config = dict(
    model='image embedding model',
    dataset='retinal OCT scans (Kermany 2017)',
    train_examples=49215,
    image_size=96,
    crop_scale_min=1,
    horizontal_flip=True,
    targets=['finding'],
    num_classes=4,
    embedding_dim=192,
    arch='resnext',
    norm='batchnorm',
    activation='gelu',
    depths=[3, 3, 8, 3],
    kernel_size=3,
    stem='single',
    avg_pool_shortcut=False,
    widths=[192, 336, 576, 1024],
    am_softmax_margin=0.3,
    am_softmax_scale=30,
    init='trunc_normal_002',
    residual_init='none',
    optimizer='normuon',
    muon_scale='spectral',
    lr=0.011,
    momentum=0.85,
    nesterov=True,
    orthogonalizer='newton_schulz_5',
    adamw_lr_other_params=0.0017,
    steps=11200,
    batch_size=128,
    epochs=29.1,
    lr_schedule='cosine',
    final_lr_fraction=0,
    warmup_steps=1120,
    weight_decay=0.02,
    adamw_weight_decay_other_params=0.01,
)
Rows from block 7 of a small image embedding model, named by matrix and row number. Rows with one number belong to one channel. Each number is 128 + 24 x the weight over its row's rms, rounded and kept within 0 to 255. All counts start at 0.
After each channel's rows are labels from the 100 images, of 14976, where the channel reaches its highest value: "responds to" is what is common among them. Only what is clearly more common there than usual is listed. The data: retinal OCT scans (Kermany 2017).
# convs1: grouped (4 groups) 3x3 conv (model.blocks.7.convs.1.weight, 288x72x3x3, each kernel summed), inputs within the group 0-71
# convs2: expand pointwise conv (model.blocks.7.convs.2.weight, 576x288x1x1, transposed), outputs 0-95

convs1.223 [118 131 112 109 116 141 139 105 172 146 119 137 126 121 134  90 119 115 139 145 174 139 113  92 137 109 144 139 105 208 108 140 123 127 103 133 135 151 163 109 130 120 118 139  92 113 102 100 102 142 135 128 119 105  95 171  97 119  98 116  87 139 158 131 142 149  88  82 108 112  77 117]
convs2.223 [137 120 116 157  94 152 129 113 141 202  93 131 151 112 143 143 144 101 103  88 205 168 106 126 137 118 146 124 161  85  97  87 116  89 119 119 154 131 118 186 172 137 100 116 134 130 121 130 153  92 125 113 141 116 160 146 122  88 125 130 164 116 127 161  84 171 167 135 100 161 128  82 110 170 173 152 174 126 108 134 136 161 147 110 108 137 105 141 135 129 102 109  77 108 109 101]
responds to: finding: drusen

convs1.71 [136 135 105 119 149 134 121 153 136 145 166 140 193 163 100 113 112 164 180 130  92 119 110 124 159 112 162 130 144 153 139 144 131 150 155 103 125 106 144 143 136 153 139 159 141 155 145 102 122 114 156  84 124 152 146 110  52 103 125 124 125 163 132 121 128 159 134 138 163 125 104 114]
convs2.71 [166 130 126 114  99 130 127 106  91 139 139 110 126  98 135 151 124 121 122 128 107 164  92  88  98 105 153 147  84 118 138 148 153 104  68 132 107 138  98 141 121 104 144 105  96 122 123 144 114 113 142 139 127 121 127 153 131 132 114 144 153 117 151 165 141 107 131 118 157 100 168 171 149 122 125 131 141 167 111 151 115 155 142 159 120 111 154 144 114 135 134  97 144 122 106 128]
responds to: finding: choroidal neovascularization

convs1.1 [110 124 125 154 116 123 141 125 190 129 143 126  89 103 142 126 144 110 112 138 103  82 156  92 134 137 126 143 150 135 124 125 124  96 120 146 149 125 143  75 105 136 125 122 132 160  97 127 134 112 104 134 101  85 155 108  93 148 116 209 161  94 160 128 141 119 125 114  91 159 121 148]
convs2.1 [137 107 117 134  89 177  89 108 102 103 107 100 136 129 101 122 142 132 137 144 123  85 119 116 156 139 135 138 177 136 128 137 100 159  74 181 128 190  89 120 146 157  98 136 110 128 131 132 129 146 107 124  98  89 163 140 120 128  76 160 105  85 143 111 141 173 111 155 119 139 122 130  80 132  83 140 140 101 105 176 150 165 123 140 122 104 111 147 121 127 112 109 134 131 134 139]
responds to: finding: drusen

convs1.184 [152  96 146 139 102 136 101 145 111  96 103 145  76  75 149 122 116 142 110 127 105  92 110 107 128  96 157  88 134 153 133 106 127 119 128 164  75 167 114 152 150 120 115 119 101 126  82 155 129  92 109 174 137 131 117 186 118 113 128 126 134 136 125 114  94 104 136 132 155 128 143 133]
convs2.184 [129 159  72 168  92  68 103 142 121  97 138 123 129  92 138 109 162 151 139 140 121  65 134 110 125 159  95  71 148 137 169 140  99 106 151 135 119 121 168 160 147 154 123  81 140 122 130 170 173 110 126 132 147 136 137 121 120 178 105 119 144 146 126 119 125 120 171 139 126 111 130 136 133  74 109 129 142 106 163 126 129 152 111  67  76 153 108 129 136  93 123 113 132  80  78 175]
responds to: finding: drusen

convs1.98 [ 82 110 121  73 130 106 116 123 131 141 107 109 131  97  94  97 129 156 103 123 135 135 154 114 149  78 130 168 136 102 189 130 116 145 126 134 109 106 127 131 143 128 144 124  66 146 116 116 109 117 119 127 132 116 150  99  98 127  69 134 155 119 126 134 105 116 186  91 135 106 136 144]
convs2.98 [132 111 106 150  93 131 112 104 170 127 113 154 124 106 150  78 143 141 109 162  93 135 143 151 162 103 142 146 118  98 113 150 102 180 137 111 168 153 115 156 144 111 135 120 163 132 145  98 135 130 109 153 159 132  99 147 150 106 109 162 108 149 158 109 126 154 138 146 103 142 148  94 171 104 145 144 141  92 148  90 186 130 128 120 168 155 118 166 138 160 108  81 133 139 122  99]
responds to: finding: drusen

convs1.191 [129  75 113 116 157 134 110 122 137 105  74 141  69 132 174 155 135 138 121 108 107 104 135 151 139 104 138 124 103 160 104 136 128 139 133 110 111 142 149 154 134 164 158 159  86 166  90 132 133 151 116 163 133  88 130 111 104  58 123 152 120 121 118 106 114 117 101 122 130 120 117 126]
convs2.191 [122 106  87 114 161 142 125 177 130 143 158 128 101 125  88 148 114 101 112 129 114 119  94 146  88 170 137 108 170 126 146 104 133 127 110 140 121 169  88 100 140  81 164 128 143 119 116 157 164 121 136  84 139 109 173 116 169 146  96 128 147 100 118 120  79 136 120  89 121 109  95 152 121 150 137 177 142 124 154 157 104  91 116 124  99 125 133 136 140 138 141 155 154 116 123 113]
responds to: finding: diabetic macular edema

convs1.29 [147 146 130 125 163 116 128 160 109 148 167 124 136 119  86 141 107 137 136 124 122 108 120 120 145 121 133 152 146 130 124 135 104 147 158 114 163 134  72 125 113 133 124 121 149 143 133 128 121  95 135 126 134 130  38 149  91  86 117 115  66 148 117 130 100 166 108 139 111  69 137 124]
convs2.29 [145 101 136 125 115 107 117 153  60 101 179  83 141 113 145 133 142 137 181 134 128  77 118 146 139  83 154 101 118  93 115 199 101 100 134 121 119 117 117 131 138 158 181 183 118 109 132 106 105 112 127  99 160  98 127 156 135 151 138 102 152 100 111 106 143  84 158 129 118 153 130 103 145 154 149 151 136 126 118 153 128 109 101 110 138 163 135 144 165 112  79 143  72 151 124 122]
responds to: finding: diabetic macular edema

convs1.75 [131  98 138 132 161 146  99  81 154 123 170 132 166 123 135 122 128  88 102 111 182  92 128 122 132 108 129  85 159 116 128 109  95  85 133  87 147 127 114 162  87 137 109  86 128 108 156 127 148 151 107 121 116 152 119 119 125 136 124 119 115 148 148 110 116 145  78 168 135 162 119 145]
convs2.75 [ 81 166 148 162 143 104 112 141 148 183  91 144 124 124 140  95 123  66 104 170 131 187 152 118 141 153 100 101 111 134 111 135 126 189 110 125 134 112 117  86 150 184 106 143 161 144 157 211 165 144 128 142  97  72 139 112 123 120 150 112 164  93 133 153 134 125 137 152 147 119 103 184 132 150 140 114 152 143 119 112 154 114 141 145 137 106 116  99  96 132 166  97 133 104 127 125]
responds to: finding: choroidal neovascularization

convs1.263 [137 123 120 156  95 135 133 117 130 167  73  93  72 107 134 115 163 135 120 110 120 127 152 127 123 124 136  94 167 123 111 120 108 118 116 163 156 140  80 141 102 114 140 128 134  92 116 105 122  99 127 169 157  86 149 129 156 125 112 104  92 120 134  84 107  95 119 100 174 101 122 130]
convs2.263 [104 118 115 134 126 136  91 153 180 148 109 131 151 136 116 153 139 104 147 147 158 145 117 145 121  99 137 165 127 108 136 161 156 131 108 102 102  97 126 124  78 134 138 150 128 100  84 113 157 144 202 158 116 114 146 110 140 126 139 137 161 129 114 127 124 115 138 126  89 133  60  90  88 112 158 148 144 137 143 139 156  63 135 141 102 123 153 130 133 186 128  60 125 119 127 107]
responds to: finding: drusen

convs1.157 [115 136  96 138 133 121 161 155 150 128 168 133 136 105  99 131 148 158 107 120 144 151 100 119 113 108  98 179 129 111  81 134  96 164 110 153  95 160 143 148 148  75 140 112 123 102 140 128  94 111 122 136 139 127 144  97  99 171 138 127 178 128 137 125  74 131  97 103 132 105 101 120]
convs2.157 [180 137 120 129 149 118 115 116 140  79 136 162 126 114 132  94 100 150 143 130 174 121 171 162 124 140 147 123 117 120 125 157  86  70 110 138 168 126 149  84 141 168 100 149 126 132  98 130 138 127 118 144 114 124 109 102 180 133 143 125 108 116 116 107 155 155 120 142 137 147 122 125 101 111 112 103 116 129 102 142 141 149 133 126 102 127 120 152 118 125 128 158 162  84 124 111]
responds to: finding: choroidal neovascularization

convs1.105 [105 151 126 106 142 122 104 164 147 159 146  96 117 104 126 150 100 168 115 103 132 159 135 126 126 177 159 121  70 139 120 133 124 101 158 159 152 122 102 128 152 116 176 124 107 127  99 140 120 144 134 172  73 142 110 110 116 129 125 123 155 111 140 112 108 181 126  76 117 134 114 151]
convs2.105 [130 118 115 134 107 107 169 115 115 114 164 109 115 117 139 106 138 144 104  99 109 148 109 115 120 151 129 112 105  86 105  80 103 135 153 106 153 153  89 118 160 119 133 142 136  87 126 141 146 137 119 124 138 146 119 118  82 138  98 104 134  91 133 145 115 139 182 107 145 137 156 141 157 152 139 130 127 142 125  94  81  87 133 139 127 135 156 154 126  80 117 109 137 100 106 150]
responds to: finding: choroidal neovascularization

convs1.85 [118 128 133  97 130 121 128 137 112 156 112  92 110 132 125  98 127 119 119  79 119 128 124 100 121 119 128 206 101 115 152 124 125 173 115 116 101 114 124 108 143  87 165 126  91 118 100  93 129 130 110 132 110 124 131 104 146 109 111 154 158 145 124 136  75 119 198  77 124 112 130 127]
convs2.85 [155 143 128 150 103 136 110 165 116 106 136 124 127 109 132 148 145 136 140 106 103 158 138 146  97  93 125 109 152 134 133 122 112 100 165 137 168  81  61 137 145  96 162 113 165 157  85 149 100 112 129 180 110  63  87 133 125 119 137 156 120  99 130  82 144 114 133 155 166 184 152 121 130 128 125 135 107 138 127 105 137 125 139 178 117  89 144 146 113 121 136 151  76 114  86 154]
responds to: finding: drusen

convs1.37 [ 87 133 132 130 176 171 107 114 114 136 147 115 133 125 126 127  98 106  91  86  81 171 144 115 133 134  97 145 126 149 154 108  72  87 117 134 104 118 103 148 120 116 130 143 167 136 138 112 104  87  86 128 139 136  80 143 165 118 125 130 131 124 148 122 143 154 105 178 119 134 125 150]
convs2.37 [121 117 148 143 115 113 131 124 105 155 116 121 152 138 144 142 117 155 130 144 154 132 145 139 114 133 134 132 134 110 120 142 135 144 120 137  79 120 113 115  79 187 150 182 127 123  67 140 151 154 158 157 105  96 137  97 144 158 102 101 160 124 143 106  90 153 138 140 135  93 136 129 144  94 115 147 168 110 140 141 113 132 138 125 139  96 125 103 119 142 115 123 145 112 138 181]
responds to: finding: choroidal neovascularization

convs1.30 [147 102 104 175 125 122 127 135 189 136 147 129 108 102 145 116 109 149 120 105 183  74 118 129 111 126 139 130 113  89 143 124 134  94  87 147 149 101 116  86 112 144 127 107 131 113 139 124 153 155 147 139  88 133 125 117 104 150 101 186 127 132 128 106 140  79 150 128  87 115 115 114]
convs2.30 [112 150 115 131 106 122 140 110 138 155  96 123 138 157 135 159 157 111 143 156 103  54  85  98  95  68 100 132 113 129 181 132 118 153 135 145 145 134 151 115 109 171 157 128 162  97 144 122 114 120  71 145 108 130 111 135 134 128 107 122  92 139 109  87 135 120 126 119 107 164 149  91 161 123 154 112 134 125 100  90 151 157 135 176 116  92 142 160 135 111  85 115 154 137 114  69]
responds to: finding: choroidal neovascularization

convs1.259 [ 82 170 112 112 123 140 126 109 112 155  91 165 150  83 162 127 145 119 148 143 101 142  97 126 170  82 157 162 108  64 124  92 131 120 119 154 157 153 129  91  96 145 117 109 143 116 113 132 128 148 131 149 127 123 110 123 149  86 119 147 119 158 144 156 143 113 119 147 127 128 113  91]
convs2.259 [107 125  99 136 152 152  97 149 141 136 121 151  80 116 158 110 149 158 128 136 133 121 130 115 157 165  96 110 141 104 139 128 162 148  97 114 116 179 108 149 103 168 151  90 171 121 104 152 126 162 141  89 100 203 112 152 112 171 124 111 110 148 108  74 105 150 128 112 127 121 125 111 143 134 125 144 104 149 122 149 167 129  88 138 134  98 139 108 101 146 105 148 126 108  85 109]
responds to: finding: normal

convs1.89 [ 89 136  80 115 141 121 120 152 112 151 150  95 167 134 138 115  95 130  98 110 131 140 119 102 116 131 123  86  89 118 117  88 175 110 156 131 116 134 187  97 160 112 163 113 125 148 110 148 146 119 182 108 118 120 129 133 143 108 155 128 137 101  88 135 111 139  93  96  93 121 126 140]
convs2.89 [124 106 139 143 114 161 144 125  91  71  99 104 128 155 129 117 137  99 149 123 127 120 112 133  87 129  82 120 124 123 117 136 117 143 127 131 152 119 128 143 156 140 121 157 126 109 117 117 133 121 100 112 137 152 126  94 136 117 187 127  95 108 153 139 135 117 120 138 162 116 147 118 109 113 153 133 124 141 118 162 122 109 114 139 121 108 122 139 127 110 120  84 109 136 142 154]
responds to: finding: normal

convs1.203 [143 131 190 118 140 152  89 125 136 141  88 118 113 128 122 157 132 134 145  74 137  93 132 101 119 131 142 136 129 113 124 107 122 114 119 112 164 110 166 130 121 147 147 143 173 107 121 163 130 142 120  94 136 125 110 193 112 109 133 162  97  80 115 145  76 115 136  94 149 101 107 117]
convs2.203 [132 142 139 118 141 120 159  66 165 145 163 174 141  97 170 106 128 101 146 131 132 109 122 136 106  80 114  84 115 156 136 157 124 101 122 101 109 147 127 112 134 109 128 104 146 110 191 130 127 136  91 127 156 137 147 124 120 120 135 150 111 148 102 121 118 131 108 136 133 159 101 104 182 133 141  63 146 199 119 126 104 154  91 106 113 103 139 143  63 143 136 155 112  88  99 113]
responds to: finding: drusen

convs1.46 [ 89 131 154 173 143 136  73 178 148 117 167 137 126 126 135 147 100 137 142 116 109 141 136  89 131 138 133 126 149 136  96 136 162 119 132 137 121 111 136 154 139 157 143 182 160 128 126 137 139 105  93 135 165 119 159 122  88 137 139 112 125 145 149 145 164 117 100 177 153  90  82 131]
convs2.46 [119 107 125 146 141 140 143 144 151 147 148 144 111 115 111 104 126 155 115 149 160 116 163 163 169  95 134 117 133  94 116 119 109  70 152 125 102 113  98 114 156 125 164 121  88 140 124 117 119 172 125 126 115 101  95 133 179  94  68 173 201 130 162 134 108 167 104 126 104 127 160 117 105 167 145 155 116 142 132 156 145 124 127  99 153 129 155 144 157 160 175 127 103  96 110  99]
responds to: finding: choroidal neovascularization

convs1.254 [122 156 113 113 175 160 151 157 190 130 125 151 127 172 158 133 134 137 157 106 122 139 129 120 162 116 130 133 104 164 111  81 141 140 134 145 138 124 147  96 190 140 134 113 112 121 129 109 137 161 148 141 109 141 146 178 120 116 118 102 138 129 147 141 113 167 174 145 129 154  97  90]
convs2.254 [150 119 148 116 137 131 139  99 122 142 160  87 166 127 100 129 108 150 140 122 143 134 118 112 157 130 113 107 109 137 139  69 102  83 121 114 101 155 130 140 126 117 170 145 134 145 118 112 123 109 106  98 127 137 108 119 157 164  85 152 118 140 111 162 126 125 109 112 117 134  87 135 142 123 127 111 136 178 112 175 129  71 116 166 153 136 133 118  92 148 152 140 136  92 155 126]
responds to: finding: choroidal neovascularization

convs1.271 [ 99 124 149 122 126 167 105 119 158 147 122 116 100 172 145  93 129 119 196 112 164 121 132 110 135 133 153 133 108 160 130 103 133 116 123  92 120 126 115 114 129  90 102 134 100 127  82 156 139 112 136  95 117  96  96 145 122 143 137 107 111 154 154  95 168 146  79 127  91  90 118 113]
convs2.271 [127 110 152 150 156 125 158 164 171 127  95 113 146 103  64  99  84 155 130 133 130 117 184 103 124  89 140 114 157 134 103 158 186 150 123  97  82 148 131 100 188  93 121 190 123 130 136 129 122 120 106 125 114 126 142  74 109 132  95 156 144  92 112 160 129 138  94 149 168 156 151 166 100 105 163 123  96 122  95 154 135  96 147 115 129 129 116 125 133 118 160 187 136 109 133 124]
responds to: finding: drusen

convs1.135 [118 100 121 141  96 105 135 118  96 169 151 113 103 154 141  82 125 177 112 147 109 116 128 156 128 136  80 117 109  99 111 111 160 169 115 152  92  83 144 155 150 109 164 121 104 147 106 121 144 133 159 117 138  86  97 143 124 139 122  93 145 129 117 161 143 155 138 177 118 144 103 128]
convs2.135 [155  91 169  85 142  85 145 113 174 103 150 129  99 120 141 116 146 143 105  90 142 142 165 135 151 137 113 155  83 105  90 160 116  89 117 103 158 123  76 107  98  99 191 164 143 162 134 126 106 112 100 113 126 164  83 188 112 120 112  95 147 169 128 141 126 105  80 114 131 154 110  94 143 132 163 121 154 140 111 142 155  80 103 131  82 145 146 140 129 103 135 134 163 164 118 104]
responds to: finding: drusen

convs1.243 [134 160 117  99 138 121 148 126 123 120 109 161 187  78 156 155 134 116 102 137 165 117 125 116 122  89 139 139  82 173 111  94 155 136 124  98 153 153 163 116  85 147 118 111 152 106 129 133  98 129 109 143 135 109 123 106 138 116 113 130 117 159 160 184 112 113 117  95 112 144 127  91]
convs2.243 [183 126 122 203 140 100  78 170 117 142 140 149 111 164 125 134 125 122 120  80 100 123 113 138 134 113 129  91 131  98 124 116 114 124 161 127 131 131 108 155 109 131 134 101  94 145 155 115 104 151 120 138 154 154  87 126 123 132 113 143 148 110 149 137 122 145 106 134 111 144 129 110 116 122 106 211 136 124 123 102 154 132 139 131 119 111 142 121 149  87 143 164 128 132 117 140]
responds to: finding: drusen

convs1.153 [111 116 175 132 127 128  99 143  83  85 134 138  97 102 115 133 139  86 124 108 129 127  86  83 149 128 111  67 117 153 180 118 123 156 137 146 130 143 166 125 117 120 131 128 164 123 105 167 106 113 106 114 119 144  82 193 115 126 146 158 118 116 113 117 130 130 157 134 139 130 109 126]
convs2.153 [103 129 131 133 169 146 171 126 171 140 103 138 138 130 146 164 139 125 168 124  87  91 145  68 122  95  65 150  78 130 145 100 160 178 128 107 132 120 140 160 139 156 111 123 151 148 116 122  84 129 116 157 124 163 135 127 106 131 142  70 124 151  76  81  97 101 140 134 113 158  92 176 161 123 165 138 102 153  84 139 111  71 122  95 167 123 112 148 169 115 134 153 131 109 114 119]
responds to: finding: drusen

convs1.54 [ 82 137 128 122 103 127 166 133  98 101 111 109 154 135 147 125 155 113 147 108 129  88 119  82  84 109 156 123 108 111 122 117 137 125 106 124 107 126 164 136 116 120 154 164 107 120 163 160 135 128 120 128  95 156 204 125 109 150 140  84 125 121 142 119  94 133  74 108 155 149 137 123]
convs2.54 [127 152 112 112 138 101 118  88  93 141 111  93 125 128 106 119 162 111 114 167 111 146 217 139 114  97 169 121  98 164 131 167 186 146  76 143 133 149  95 108 161  91 102 120 135 118 127 142 135 137 139 141 172 122 155 113 129 150 132 154 134 161  95 108 157 111  91 113 130 134  99 143 133 112  95 119 132 118 150  90 126 107 130 118 120 137 186 137 141 112 142 127 125 159 140 169]
responds to: finding: choroidal neovascularization

convs1.106 [127 134  78 101 101 133 114 144  95 134 107  80 169 128 124 135 117 159 153 154 133 117 138 145 127 140 138 166 106 145 182 120 102 166 144 116 105 132 104  93 141  98 131 118 116 119  84 156 103 101  95 124 124 116 147 137 125 129 133 111 159  87 121 182 163 171 157 140 112 121 110 143]
convs2.106 [129  86 169 134  85  76 120  71 120 129  96 125 162 116 162 156 174 126 160 122 124 126 136 127 131 112 155 145 119  87 130 115 144  74 140 146 124 114 126 125 109  77  95 132 125 153 114 118 107 140 115 147 112 122 113 107 127 127 157  85 124 140 144 168 154 100 101 188 120 115 148 181 140 133 101 140 154 100  95 111 173 115 138 148 120 158 179 173 116  80 112 123 124 130  95 104]
responds to: finding: drusen