{"targets": ["finding"], "depths": [3, 3, 8, 3], "kernel_size": 3, "stem": "single", "am_softmax_scale": 30, "residual_init": "none", "optimizer": "normuon", "final_lr_fraction": 0}
Rows from block 11 of a small image embedding model, named by matrix and row number. Rows with one number belong to one channel. Each number is 128 + 32 x the weight over its row's rms, rounded and kept within 0 to 255. All counts start at 0. Numbers have three digits each. After the name is the row's rms in percent of the matrix's.
Before each channel's rows are labels from the 100 images, of 14976, where the channel reaches its highest value: "top examples" is what is common among them. Only what is clearly more common there than usual is listed. The data: retinal OCT scans (Kermany 2017). In brackets: how many of the 100, against the usual share in percent.
# convs1: grouped (4 groups) 3x3 conv (model.blocks.11.convs.1.weight, 288x72x3x3, each kernel summed), inputs within the group 0-71
# convs2: expand pointwise conv (model.blocks.11.convs.2.weight, 576x288x1x1, transposed), outputs 0-191

top examples: finding: choroidal neovascularization (100 vs 29.4)
convs1.27 099:163082126149154141092143120090199126147077089139108200117100102159158187068112119122145096077158144119113122087128153150126089121154182112154148167165154075208118122079122139095148136142160153112185114125103095158113
convs2.27 114:151118183157078129117072071152156073097088116125169133167101111134047154226118119144119162148122157210129112058121087157144133096073139145146165149093082125100122151115136124116111163140193091185100065201180126104133121148127127099163144108095140111119144125176068111090125107108153127137160123082135112128171156140106094114122145135104196091092160131179111102147126151119130094149132111174130149091180155072109119119144162133159135116119107157075129117124125123078145096114165146138133129147119102138133121114142111101154137167128136151120144133123098117125114089137080111067

top examples: finding: choroidal neovascularization (100 vs 29.4)
convs1.203 077:107114128160138129129151114143124128098155081141127105121131135201179128121134157077086184101099113158153140097095122213119111047178179108128139109184202124064117133105150162096155099157095115161170096119150136140145
convs2.203 105:143145127152145166209120147116098141096138126120185117138133097108084088120141116147153132161122079128163110133113103099145092165100111117170128044094091114088052138108115123147044121145119115115174109142130147130094129084157132111184086137102099136068125133146099099192108116110161080196121145187151129181135083150153139109103108105199132117085166220114163141135102112156113094083135156127140104096168146155190144155175149162117070175151127117079118123168143108066148064081090156159172132162138125154105110140097155121095159174141095110118094124134128140120117140140168079148

top examples: finding: normal (100 vs 51.6)
convs1.219 093:099107141158148115147100125087105128113155172165141112185092146143119088095157180050120114094127146182175072153114105214133118147087138120071106141140182154165142133121145130080166132140174074104116101125096109135076
convs2.219 093:110110101086122205085075119172079142108096105106126149118192162170194132116126109147135150137096133109127158125167155142071080140078172117148134097117155099129143197145124110146181154140115139137127128153122140164100114095116122113200222171103139096175115129126110155171096129092157103095128162096191120114215107083068117154102102118140089120194138111110108086102153108172105144144154093128079128081109108071095054154100083153146150141130187114078146139121106153109093106153178160180153085079131144122148166138089132080110106051215140202157137162111139146117180125146142142122

top examples: finding: choroidal neovascularization (99 vs 29.4)
convs1.236 085:082124093083136126146105123102105158103140125083131168079109093111095056113111092143096134181154104146109085113104146114213125107137110052078132122163148122096120129038115093088131079139094096155113116095125091096137
convs2.236 100:150116138124125136121085110150121194162124122132105110126128101096099149155120128057162136150110130158122170122151122156162110193128148124117169119195134178113155150116105158095110100115152119206186125085086126108120101129134078091146183103126115064114110150067149150134116106100116125101144132129114107076159138135058175188115154106062113172154120150154140074121151168116148133176107141088130177089132095119194150100157125078099172079087117148135095169135166133101057139108137139054131097138115084156150157117108168094129144127131130186154139122142090150116082102089081196113

top examples: finding: choroidal neovascularization (100 vs 29.4)
convs1.185 083:150124132128124142188113104126137124078134095181120167107153093153150110129123133195160109213144166171145221119097110140143182111110142166124140183170128130119152127143152101158114175127190132184162116125119072164092
convs2.185 104:130087175045153126143076141065104093141134113113150136120123144126164128161126119086107101143109115142067108107146158140153152115110108097134172106137132082076089103099100165075132090092151188192150143172150091150125132162037124120157122127161108123155079103165135095134145094128101106166145108117105096190187130129158121172084114116110142122142121157145148104160150157135156158125139087137152112134150110101144090155073160176190142142192127111128134129128165138119137127065170177109134060095092127141127119054120060145122086134144255065133128141115163131105168183117116127057

top examples: finding: normal (100 vs 51.6)
convs1.277 110:086141099142096192048087104138126120117147105124128137136085074106096084140118127182122137091104171131170084170122128135189169123108106099136105104132172128126130155133113137081097061127145081174099131064125059138169
convs2.277 097:109133062147106142132144125110117134185096129080057090141139163119160076148123149115108100157151122200150111157052058141090145082075117099106132126102133138170170142128149146087133163109133119169112123118127053142131083126165112139134142154144162101072068144070117099100213091109133125087169161098068163127161161160091128155127186098102170093095121150102059118124146145107134124119164099072099099119105107081132123099155135146118172120122042162104085180115131148093111113122126121109099185164112099130103159158178066168087136098134148132079165132122174139124156172128106114101

top examples: finding: choroidal neovascularization (100 vs 29.4)
convs1.272 106:174185111130088146103138125168203137117127116137156138104206140097167115120067124149162132130101056046122176135121182107139165097154145156162168120071097087115143129115147140139154141081103148095177162143146127114131
convs2.272 108:120155137164116133147095177093089111123076144128150108075083130170073143170127108138159134121095145110064170127107071155115144155130113105080047179095144137060127162145127110093084119045124159099134142170104165098166118153108104111122108150135119139122168190170118151117153110061148129121129093150153138166148148132189135082094111040078184091156109097150137059075137112171152186084078034116066130129112167164086098160104106112166170157130101093169172130157141097086130143068115142135148113148133123106125116128069136122119181142080106070098129114127112084145068128126127070108

top examples: finding: choroidal neovascularization (100 vs 29.4)
convs1.19 086:125153174124094127140111132146185175187129143048173164111125177178142137118130075199160170107137138155127133143148173085183120149172161088087152151115166156152128104111126143186117129102202118097160124094133123121123
convs2.19 089:131088121158095125143128123123184102140128121169131107071069174123094157152164168163098178115128193148071153060082119111152102135078097130131110172142142095165085140163098101131082153140120143139175124118149114135137167138087108121127161096130146052169106150091145170174173100180121161122090150113126140149126136118138127178100129130136137093126138163120162107149108178129125168176127095143144119094118187117081147102174181141108168177109136139157082133121122088160192128073140094129171121087119085102155155118112115159101131078129117080057089064143128116124131129152079195072

top examples: finding: choroidal neovascularization (100 vs 29.4)
convs1.260 086:131149158129078156112147094138110117170132157216158150136179169104183111187130128120121134094161136104137160106169111106108107105124157200184165089143099154119130125130192108149198165116101157149183191138117126134151
convs2.260 098:117191144150123089043149107121199117091140116192121106121094067180108182128088133143127106112142102226088134135131101114147112130178150142171180147101110126168067131107129140117125161084140148129135114129131097100209186121110148096103047122142119149153106130167143139137153157190129153083121088106140125134126129101146102113106123059140079117173146050123163150111115079119156163151099136194107114102099136103114145144137143137159170126160085114100115139165131133140175144040101131128112139127140116125076123106090074142186108107105163136151124114110142100101159088158115140171

top examples: finding: choroidal neovascularization (100 vs 29.4)
convs1.1 099:160084086145186126175109140114162099154131087153087151067191132142132121163124115087116146108162103130134224120110091116073126111121177125128151167088145148168142111119147117069132144167128162101094129095100067143072
convs2.1 133:117122102092157101124162087100165151127065114157057094173114075116132164169140086134138119068145177141187113134126064142097095103103140104170155189138134068090119082167135125193140153087121158071105148132141118137112091129075132091080154169123146096163091138194080109190058198083038107170112089150145105108092168100070136080109159124148159105100143196086104121187055077149137135115126162132101117108148091109065157118119136135157161110167165051077063143125115108139133136115104125122126186134136124143172148076127119132136161108140089065112154190109129113148104143133151091104

top examples: finding: normal (100 vs 51.6)
convs1.10 100:144131097122176108177149182162162092151116124153188138059128103175107070184162146089170059088133122165098119118117089103135126118107094193132155109110151211140155143145155142120136123117077167158111110146098147143116
convs2.10 096:129136152160154164111133173144086142107123122127176130167152083120117091208175154080109100122149070128103103093061156052150110147071097167091069100102090121139123104121129124143143129107060146089143154154134126139178138136107202151125077120143116189145092142105124191114170077074125100181175149162108104109100133126167073091090139057157138179111136157088065157093121153135152137099156154134103112161102172070087149131086109098110144151136106127197123077189168095120204102114123161193096123116081152114094115148170116099132079211127091142132176114107152153104168175139149126079

top examples: finding: normal (100 vs 51.6)
convs1.251 096:128114126192163161174142176117124142085153103147098115180162150191149130093180205086131134152107143139094120133156126164122079157102111118107113194161122134133160108124139175073130087152175144087067112120171131073135
convs2.251 081:078128115126164178097121133143159166089092117160117160125090139122103055131091150098147178175139164148120107182096136118124130077166095080112109154138131095153183109153124181122131162154158068143141154127077137121085121142165064127115181126156126122149118169131041111106091158049123142160127186171128119149116119101160145153094114080098158119061112118165104075095089102096044142113110118104170155108079093124147104121127126130147119110053165117098165097130133190154158120159168097206159126118110093122123110127140173142155112178148108079119069147099159084151097145116066177133